Rows from block 6 of a small image classifier, named by matrix and row number. Rows with one number belong to one channel. Each number is 128 + 24 x the weight over its row's rms, rounded and kept within 0 to 255. All counts start at 0.
After each channel's rows are labels from the 100 images, of 14848, where the channel reaches its highest value: "patch colour" is the nearest of a few named colours to the mean colour under the peak; "strongest on" is what is common among them. Only what is clearly more common there than usual is listed. The data: microscope photos of single blood and bone marrow cells.
# convs1: grouped (16 groups) 3x3 conv, stride 2 (model.blocks.6.convs.1.weight, 384x24x3x3, each kernel summed), inputs within the group 0-23
# convs2: expand pointwise conv (model.blocks.6.convs.2.weight, 768x384x1x1, transposed), outputs 0-76

convs1.62 [145  83 173 161 122 110 123 105 139 133 149  89 128 136 141 115 150  97 151 167 121  91 126 137]
convs2.62 [ 95 174 171 109 114  94 111 155 165 155 126 115 100 132 138 107 181 168 136  69 207 103 115 110  96 139 107 171 188 132  81 108 141 118 131 100 132 166 159 110 100 127 158 133  89  86 136 135 164 140 154 160 125 201 143 129  84  92 154 132 139 143 138 100 117 127 190 137 141 128 114 131 171 128 103 128 104]
patch colour: purple
strongest on: cell type: erythroblast

convs1.176 [180 168 158  80 146 133 116 147 139 126 118 128 149 125 124 132 112 102  83 130 130 105  99 149]
convs2.176 [100 147 129 137 139 192  77 114 147 158 139  91 124 100 130  60 109 119 102 116 149 116 120 143 112 117 144 185  95 125 114 167 135 148  79 176  93 143 112 156 132 129 166 146 117 135 128 126 103  96  92 165 102 162 128 109  97 131 120 149  89 144  84 163 149 121  89 144 114 126 150 129  86 149  99 127 120]
patch colour: purple
strongest on: cell type: eosinophil

convs1.25 [ 88 126 166 110 165 149 111 109 111 158 140 136 165 143 117 105 123 144 163 128  97 120 146  91]
convs2.25 [ 88 101 142 109 124 139 128 121 111 114 124 171 129 138 141 117 138 147 112  78 114 122 117 149 108 147 118 122 145 135 124 149 126 161 119 128 131 125 101 133 105 116 144 122 108 143 122 130 110 133 132 114 106 138 128 115 190 100 155 106  97 162 142 176  95 107 121 125  95 127 160 129 137 147 109 146 137]
patch colour: purple
strongest on: cell type: eosinophil

convs1.169 [137 123 110 122 126 116 144  96  83 134 113 172 110 173 134  86 135 112 135 140 173 120 105 151]
convs2.169 [142 102 119 135 173 101 107  88 145  74 146 118 113 113 122 128 178 101 122 112 137 134 129 160 138 141 156  94 115 159 169 128 116 145 157 146 108 128 133 125 155 100 131 125 128 163 135 110 114  90 172 137 162  95 126  89 132  89 101  66 183 117 132 126 135 113 119 123 144 143 132 119  94  92 135 123 115]
patch colour: purple
strongest on: cell type: eosinophil

convs1.306 [157 142 175 107 119 176 150 133 122 143 114 135  93 165  94 134 124  99 136 139  97 127 101 114]
convs2.306 [173 144 134 154 103 117 120 126 133 150 111 154 127 139 148  79 123 121  97 135 170 115 150 137 102 116 150 169 111 107 128 155 126  84  77 102 164 161 129 128 146 199 124 108 126  92 145 144  98 116 140 154 123 150 109 131 127 130 128 156 145 105  91 154 168 133 131 146 132 141  56 117 126 124 127 148 106]
patch colour: purple
strongest on: cell type: segmented neutrophil

convs1.124 [144 147 100 186  98 151 150 125 124 140 144 122 148 101 118 105 175 126 105  99 103 115 119 149]
convs2.124 [125 162 142 158 115 131 127 139 102 122 125 134 135 149 109 120 162 133 150  79 135 165 124 125 141 149 132 145 177 125 129 121 134 116 125 153 131 106 123 135 172 129 149 124 139  90 123  93 163  86 127 153 106 146 108 130 133 131 167  82 161  98  92 108 179 125 143  82 113 155 127 107 158 133 145  60 141]
patch colour: purple
strongest on: cell type: promyelocyte

convs1.248 [122 131 116 143  98 184 145 120 146 136 124 133 125 127  81 121 162 112 140 103 171 163  97 118]
convs2.248 [111  89 116 103 129 124 105 124 119 150 117 130 152 146 148 158 153 126 119 136 115 142 145 178 140 130 108  90 147 130 137 123 106  95 105 131 136 160 123 127 100  94 151 107 101 143 141 111 162 115 142 113 118 137 163 100 152  62 108 141 127 122 113  93 111 134 149 133 140 119 136 132  97  88 130 119  72]
patch colour: purple
strongest on: cell type: promyelocyte; cell type: band neutrophil

convs1.213 [146 161 137  98 121 130  78 127 151 129 157 118 120  89 141 117 118 110 162 103 121 135 175 159]
convs2.213 [187  97 120 143 115 112 123 104 114 115 128 150 110  82 124 150 125 172 114  91  98 160 130 129 145 143 142 103 106  89 125 124 120 157 125 106 137 121 120 146 110  79 161 137 130 142 122 130 108 139 138 115 142 162 166 121 126 121 164 116 145  77 112 116 110 124 108 185 138 134 137 128 114 103 104 156 105]
patch colour: blue
strongest on: cell type: plasma cell; cell type: promyelocyte

convs1.206 [119 126 125 103 175 131 163 147 149  80 102 145 129 146 103  84 134  99 115 149 158 132 112 125]
convs2.206 [ 94 134 174 170 137 124 103 121 119 127 111 136 102 151 121 177 130 120 100 113 163 109  96 103 129 119 132 173  92 156 121  89 137 153 147 117 131 127 145 111 133 124 139 117 159 101 153 123 134 138 158 139  76 158 174 117 168 117 110 104 102 113 127 156  87 125 142 119 106 116 174 125 162 118 113 139 121]
patch colour: purple
strongest on: cell type: segmented neutrophil

convs1.258 [148 124  82  93 149 114 160 103 118 131 117 126 179 154 104 146 123 155 105 124 122 149 166 115]
convs2.258 [101 147 133 138 113 163 158 148 117  55 121 119 163 117 154 101 125 132 164 102 177 128 163 150 131 153 118 143 171 128 113 138  98 161 123 145 139 106 139 123 120 146 137 133 118 146 147 115 110 106 106 168 116 116 106 142 108 165 137 118 147 118  66 136 139 115 131 151 148 148 121 127 110  98  91  66 138]
patch colour: purple
strongest on: cell type: band neutrophil

convs1.376 [127 115 123 121 124  98 125 130 142 110 127 154 125 151  76 136 137 169  88 102 108 184 148 114]
convs2.376 [169 109 141 117 149 125  91  97 144 144 111 100 139 122 126 114 138  94  92 165 121 139 116 200 123 131 122 144  81 102 126 110 139 119 142 132 126 154 114 160 106  86 141 195 110 182 125 105 130 113 117 147 109 127 163  87 154 143 134 118 163  97 157 130 110 125 111  91 115 129 159 124 146 114 129 108 119]
patch colour: purple
strongest on: cell type: eosinophil

convs1.48 [105 150 101 139  99 139 162 153 118 171 122 157 114 147 135  90 106 152 113 137 108  81 123 143]
convs2.48 [181 131 127 154 136 137 132 114 175 149 117 163 155 139 138  80 140 159  99 159 137 106 165 123 138 137 133 155 122 110 137 111 114 151 135 101 136 120 111 115 123  85 146 138 111 123 154 127  90 111 139 142 110 146 157 101 151 154 133 132 141 162 104  86 152 116 129 124 141 131  91 127 127  94 118  73 129]
patch colour: blue
strongest on: cell type: eosinophil

convs1.156 [138  74  90  94 156 147  97 141 100 118 134 151 131 137 154 160 131 143 111 123 145 116 126 169]
convs2.156 [130 124 114 144  95 145  89  79  83 107 138 117 152 158  84 168  89 142 109 111 124 140 133 136 128 115 101  59  95 167 139 139 115 140 115 152 129 105 162 130 123 155 145 122 134 160 112 119 126 149 157 117 119 153 142 142 168 108 112 102 156 138 112 101  94 158 137 109 110 124 141 116  90 125 139 136 106]
patch colour: purple
strongest on: cell type: erythroblast

convs1.218 [109 108 158 134 202 109  79 126 143 138 124 114 152 146 117 150 125 128 122 116 164 115 115 122]
convs2.218 [143 165 117 148 122  90 119 144 131 111 151 130 153 139 134 150 182 110 108 112 106 127 108 126 142 108 124 136 123 116 103  85 148 126 129 127 124 175 141 114 104 142 128 146 146  77 104 150 179 107 157 121 143 116 125 123 133 168 126 118 104 146 139 145 110 142  79 128 161 116 165 128 121 110 129 110 115]
patch colour: purple
strongest on: cell type: eosinophil

convs1.49 [ 92 135 133 128 124 157 141  89 110 110 151  82 107 129  98 148 140 132 155 134 164  92 165 134]
convs2.49 [150 155 113 102 114 117 135 142 135 130 128 169 104 104 117  94 128 158 142 166  78 141 129 127  89 142 154 105  99 149 111 184 138 156 161 154 122 117 120 139 130 130  90 133 133 131 115  99 132 135 157 162 170 178 143 146 112 139 132 158 116 149 144 150 125 154  86 157  68 126 122 133 124 110 113 152 131]
patch colour: purple
strongest on: cell type: eosinophil

convs1.77 [134 154 123 188 108 117 141 131 144 103 116  86 163 132 105 149 121  78 130 123 155 143 138 119]
convs2.77 [ 85 188 118 114 134 106 116 148 120 155 132 120 158 127 103 144 105 113 110  93 133 147  85  97  83 151 146 105  88 107 146 132 109 139 108  92 130  98 105 140 120 133 117 133 117 138 132 123 102 121 123 121  97 116 119 121 161 126 151 142 161 140 164  79 139 138 153 115 167 130 109 133  54 141 138 142  93]
patch colour: purple
strongest on: cell type: erythroblast

convs1.214 [126 123 144 115 129 124 144  96 163 104 115 128 160 101 127 130 156 117 140 127 116 165  52 138]
convs2.214 [114 142 122 123 101 148 156 164 133 146 105 117 116 123 118 150 131 128 150 124  99 161 137  97 137 116 133 132 155 143 127 164 109 136 143 185 118 121 118 115 112 122 174 119 134 128 128 180 139 179 114 125 168 168 131 124 115 113  86 118  90 129  96 121 121 130 103 138 105 143 146 111 103 135 163 192  97]
patch colour: blue
strongest on: cell type: plasma cell; cell type: promyelocyte

convs1.358 [106 180 151 122 108 138 134 100 161 133  79 146 146 111 109 101  95 152 127 115 134 153 150 145]
convs2.358 [149 147 151 137 173 112 178 147 140 144 109 157 146  86 126  99 140  94  96 131  97 102 136 138 108 102 114 119 144 140 111 151 130 152 139 121 166 108 126 101 117 155 114 103 130 129 127 143 139 141 130 158 147  88 140 132  86 129 116 136 135  72  72 129 156 121 119 115 106 119  96 136 154 116 153  91 171]
patch colour: purple
strongest on: cell type: plasma cell

convs1.69 [166 115 108 101 157 141 141 160  88  93  94 125 145 108 166 155 128 117 160 110 120 114 134 144]
convs2.69 [157 165 132 160 155 108 117 132 105 102 130 145 122 105 119 109 118 136  97 119  86  75  91 107 132 169  97 196  74 180 109 107 151 134 149 151 118 156  57  96 130 203 117 147 157 113 102 133 131 122 141 154 123 190  96 121 145 108 104 118 113 144  83 126 156 109  95 144 110 120 155 124 145 121 111 159 180]
patch colour: purple
strongest on: cell type: eosinophil

convs1.291 [133 128 105  99 153 139 130 139 128 136 112 133 145 181 169 160 116 105  96 104 141 138 125  75]
convs2.291 [125  98 125  71 146 101 155 133 127 158 128 120  96 156 137 122  99  85 102 156  68 143 130 156 106 118 146  88 102 121 135 114 160 121 115 135 124 146 161 115 115  88 122 130 150 162 121 147 111 121 180 122 121 142 118 130 106 133 110 128 170 143 111  68 153 102 101  99 184 151 147 125 149 134 114 128 102]
patch colour: purple
strongest on: cell type: segmented neutrophil

convs1.193 [189  99 105 127 143 119 116 115 116 141 137 118 138 125 154 130 144 166 151 124 135 100  67 125]
convs2.193 [158  98 160  95 164 104 153 129  98 114 128 139 158 120 123 114  86 136 138 143 113 112 138 176  99 114 113 117 150  94 102 108 129 138 113 123 157 117 168 114  88 178 142 172 134 116 104 161 142 124 115 113  97 148 164 123 155 119 115 105 184 140 176 132 100 111 101  66 127 139 129 130 189 137 171 171 122]
patch colour: blue
strongest on: cell type: promyelocyte; cell type: plasma cell

convs1.210 [130 147 109 171 131 130 104 126 120 131 160 122 126 111 137 142 107 157 139  84 126  83 188 129]
convs2.210 [ 96 128 134 128 145 147 160 156 134 118 134 122 141 130 135 181 181  60 158  76  79 139 148 129 103 112 104 128 111 179 112 126 109 141  82  92 183 146 137 142 100 145 129 157 148 116 121  84  94 116 110 131 100 107 129 101 154 127 135 123 154  82 149  85 123 114 125 112 164 118 125 124 116 114 148 146 135]
patch colour: blue
strongest on: cell type: plasma cell; cell type: promyelocyte

convs1.207 [162 114 140  82 177 122  99 145 149 137 164 122 129 131 114 141 120 125 124 129 150 124  67 130]
convs2.207 [115  94 160 118 116 107 109  97 123 100 119 142 116 171 132 146 119 128 132 161 117  80 102 150 141 150 186 125 149 188 171  75 137 115 112 133 117  92 102 174 124  92 101 123 154 156 118 107 162 113 102 128 119 144 125 106 139 109  95 145 107  73 100 173 126 164 128  72 150 123 129 124 180 109  99 138 127]
patch colour: blue
strongest on: cell type: plasma cell

convs1.42 [134 132 142 107 104 171 142 113 112 146 129  62 117 167 111  94 119 146 150 151 109 126 144 140]
convs2.42 [151 161 146 108 140 140  81 168 166 152 146 133 146  99 106  76 139  86 173 105 134 146 131 110 114 102 137 169 119 101 141 104 149  74 141 151 155 118 150 117 131 108 158 181 165 119 133 121 146 102 183 145 142 169 128  92 152 149 130  90 114 131 122 126 162 149 126 116 130 112 118 126 150 152 134 115 124]
patch colour: purple
strongest on: cell type: eosinophil

convs1.144 [148 100 129 129 120 122 104 154  94 108 132 123 157 161 143 127  78 128 104 156 167 113  96 157]
convs2.144 [169  80 105 124 115 109 153 138 144 147 104 132 150 132 108 131 131 152  94 119 104 124 140 156 117 139 154 105  91  51 132 160 129 110 113 174 133 118 155 126 130 145 142 136 124  97 157 161 144  77 134  80 122  83 158 121 105 106 126 118 153 135 119 159 154 112 151 120 106 130  82 134 132 124 170  94 150]
patch colour: purple
strongest on: cell type: segmented neutrophil

convs1.89 [111  73 148 103 133 137 135  99 155 114 114 161 146  92 136 124 131 141 134 169 132 146 167  98]
convs2.89 [152 110 118 123 108 151 117 179 109 123 118 172 106 130 156  91 101 102 115 117 144 165 176 156 119 104 132 147 129 162 117 117 148 122 137 148 167 123 180 134  81 141 126 120 111 129 129 132 110 113 121 116 142 186  57 151  90 176 145 118  87 149 113 165 132  88 147 116 148 136 125 120 110 114 101 129 131]
patch colour: purple
strongest on: cell type: eosinophil

convs1.44 [106 108 127 106 139 155 157 124 125 152 153 108  84 163 144 109 174 120 116 116 143  87 108 153]
convs2.44 [135 168 106 130 120 109 134 151 107 160 134  94  87  63 130 146 157 119 132 135 109 162  84 134 112 133 130 116 161 136  98 109 143 103 115 125  97  88 141 113 162 148 146 125 115 109  97 100 169 118 136 134 137 143 128 121  95 146 114 143 115 160 108 120  99 120 109 152  92 130 202 138 182 156 143 149 157]
patch colour: purple
strongest on: cell type: eosinophil

convs1.122 [159 157 136 149  89 170 102 145  94 124 101 103 151  95 134 144 154 146 125 107  95 121 116 140]
convs2.122 [ 92  98  85  94 162 140 159 124  92 144 145 142 142 109 113 182  95 112 189 111  71  96 139 163 139 161  97 141 109 173 102 111 139 129 115 107 131 121 131 133  97 139 144 132 129 116 127 128 130 181 102 129 102 150  98 111 113  82 125 160 170 149 128 145 178 144 172 134 166 130 142 120 116 142 134 127 136]
patch colour: blue
strongest on: cell type: erythroblast

convs1.58 [145 110 117 155 144 133  85 136 117 134  89 150 127 144  95 145 184 113 131  95 143  98 121 155]
convs2.58 [200 144 158 158 188 131 109  83 144 145 114 130 127 138 117 105 137 105 125 106 148 125 119 126 112 142 159 116  59 115 125 107 119 115 109 123 118 104  94  73 150  82 132 122 102  69 149 120 160  81 134 122 129 115 128 137 126 123 122 114  80 121 132 122 106 173 170 106 119 126 110 111 141 157 128 139 149]
patch colour: purple
strongest on: cell type: eosinophil

convs1.365 [160 100 108 163 138  99 126 113 146  95 117 136 112 149 115 167 101 102 121 172 113 159 102 133]
convs2.365 [140 109 146 128 142 117  70 114 106 135 117 122 111 105 141 140 132 150  86 143 128  87 111 125 137 105 146 118 167 199 144 131 133 164 119 115 105 114  92  87 121 152 109  92 140 108 149 129 151  72 135 116 100 110 174 138 170 143 170 115 125 118 126 163 101 132  70 117  76 129 155 135 146  76 136 130 143]
patch colour: purple
strongest on: cell type: eosinophil; cell type: artefact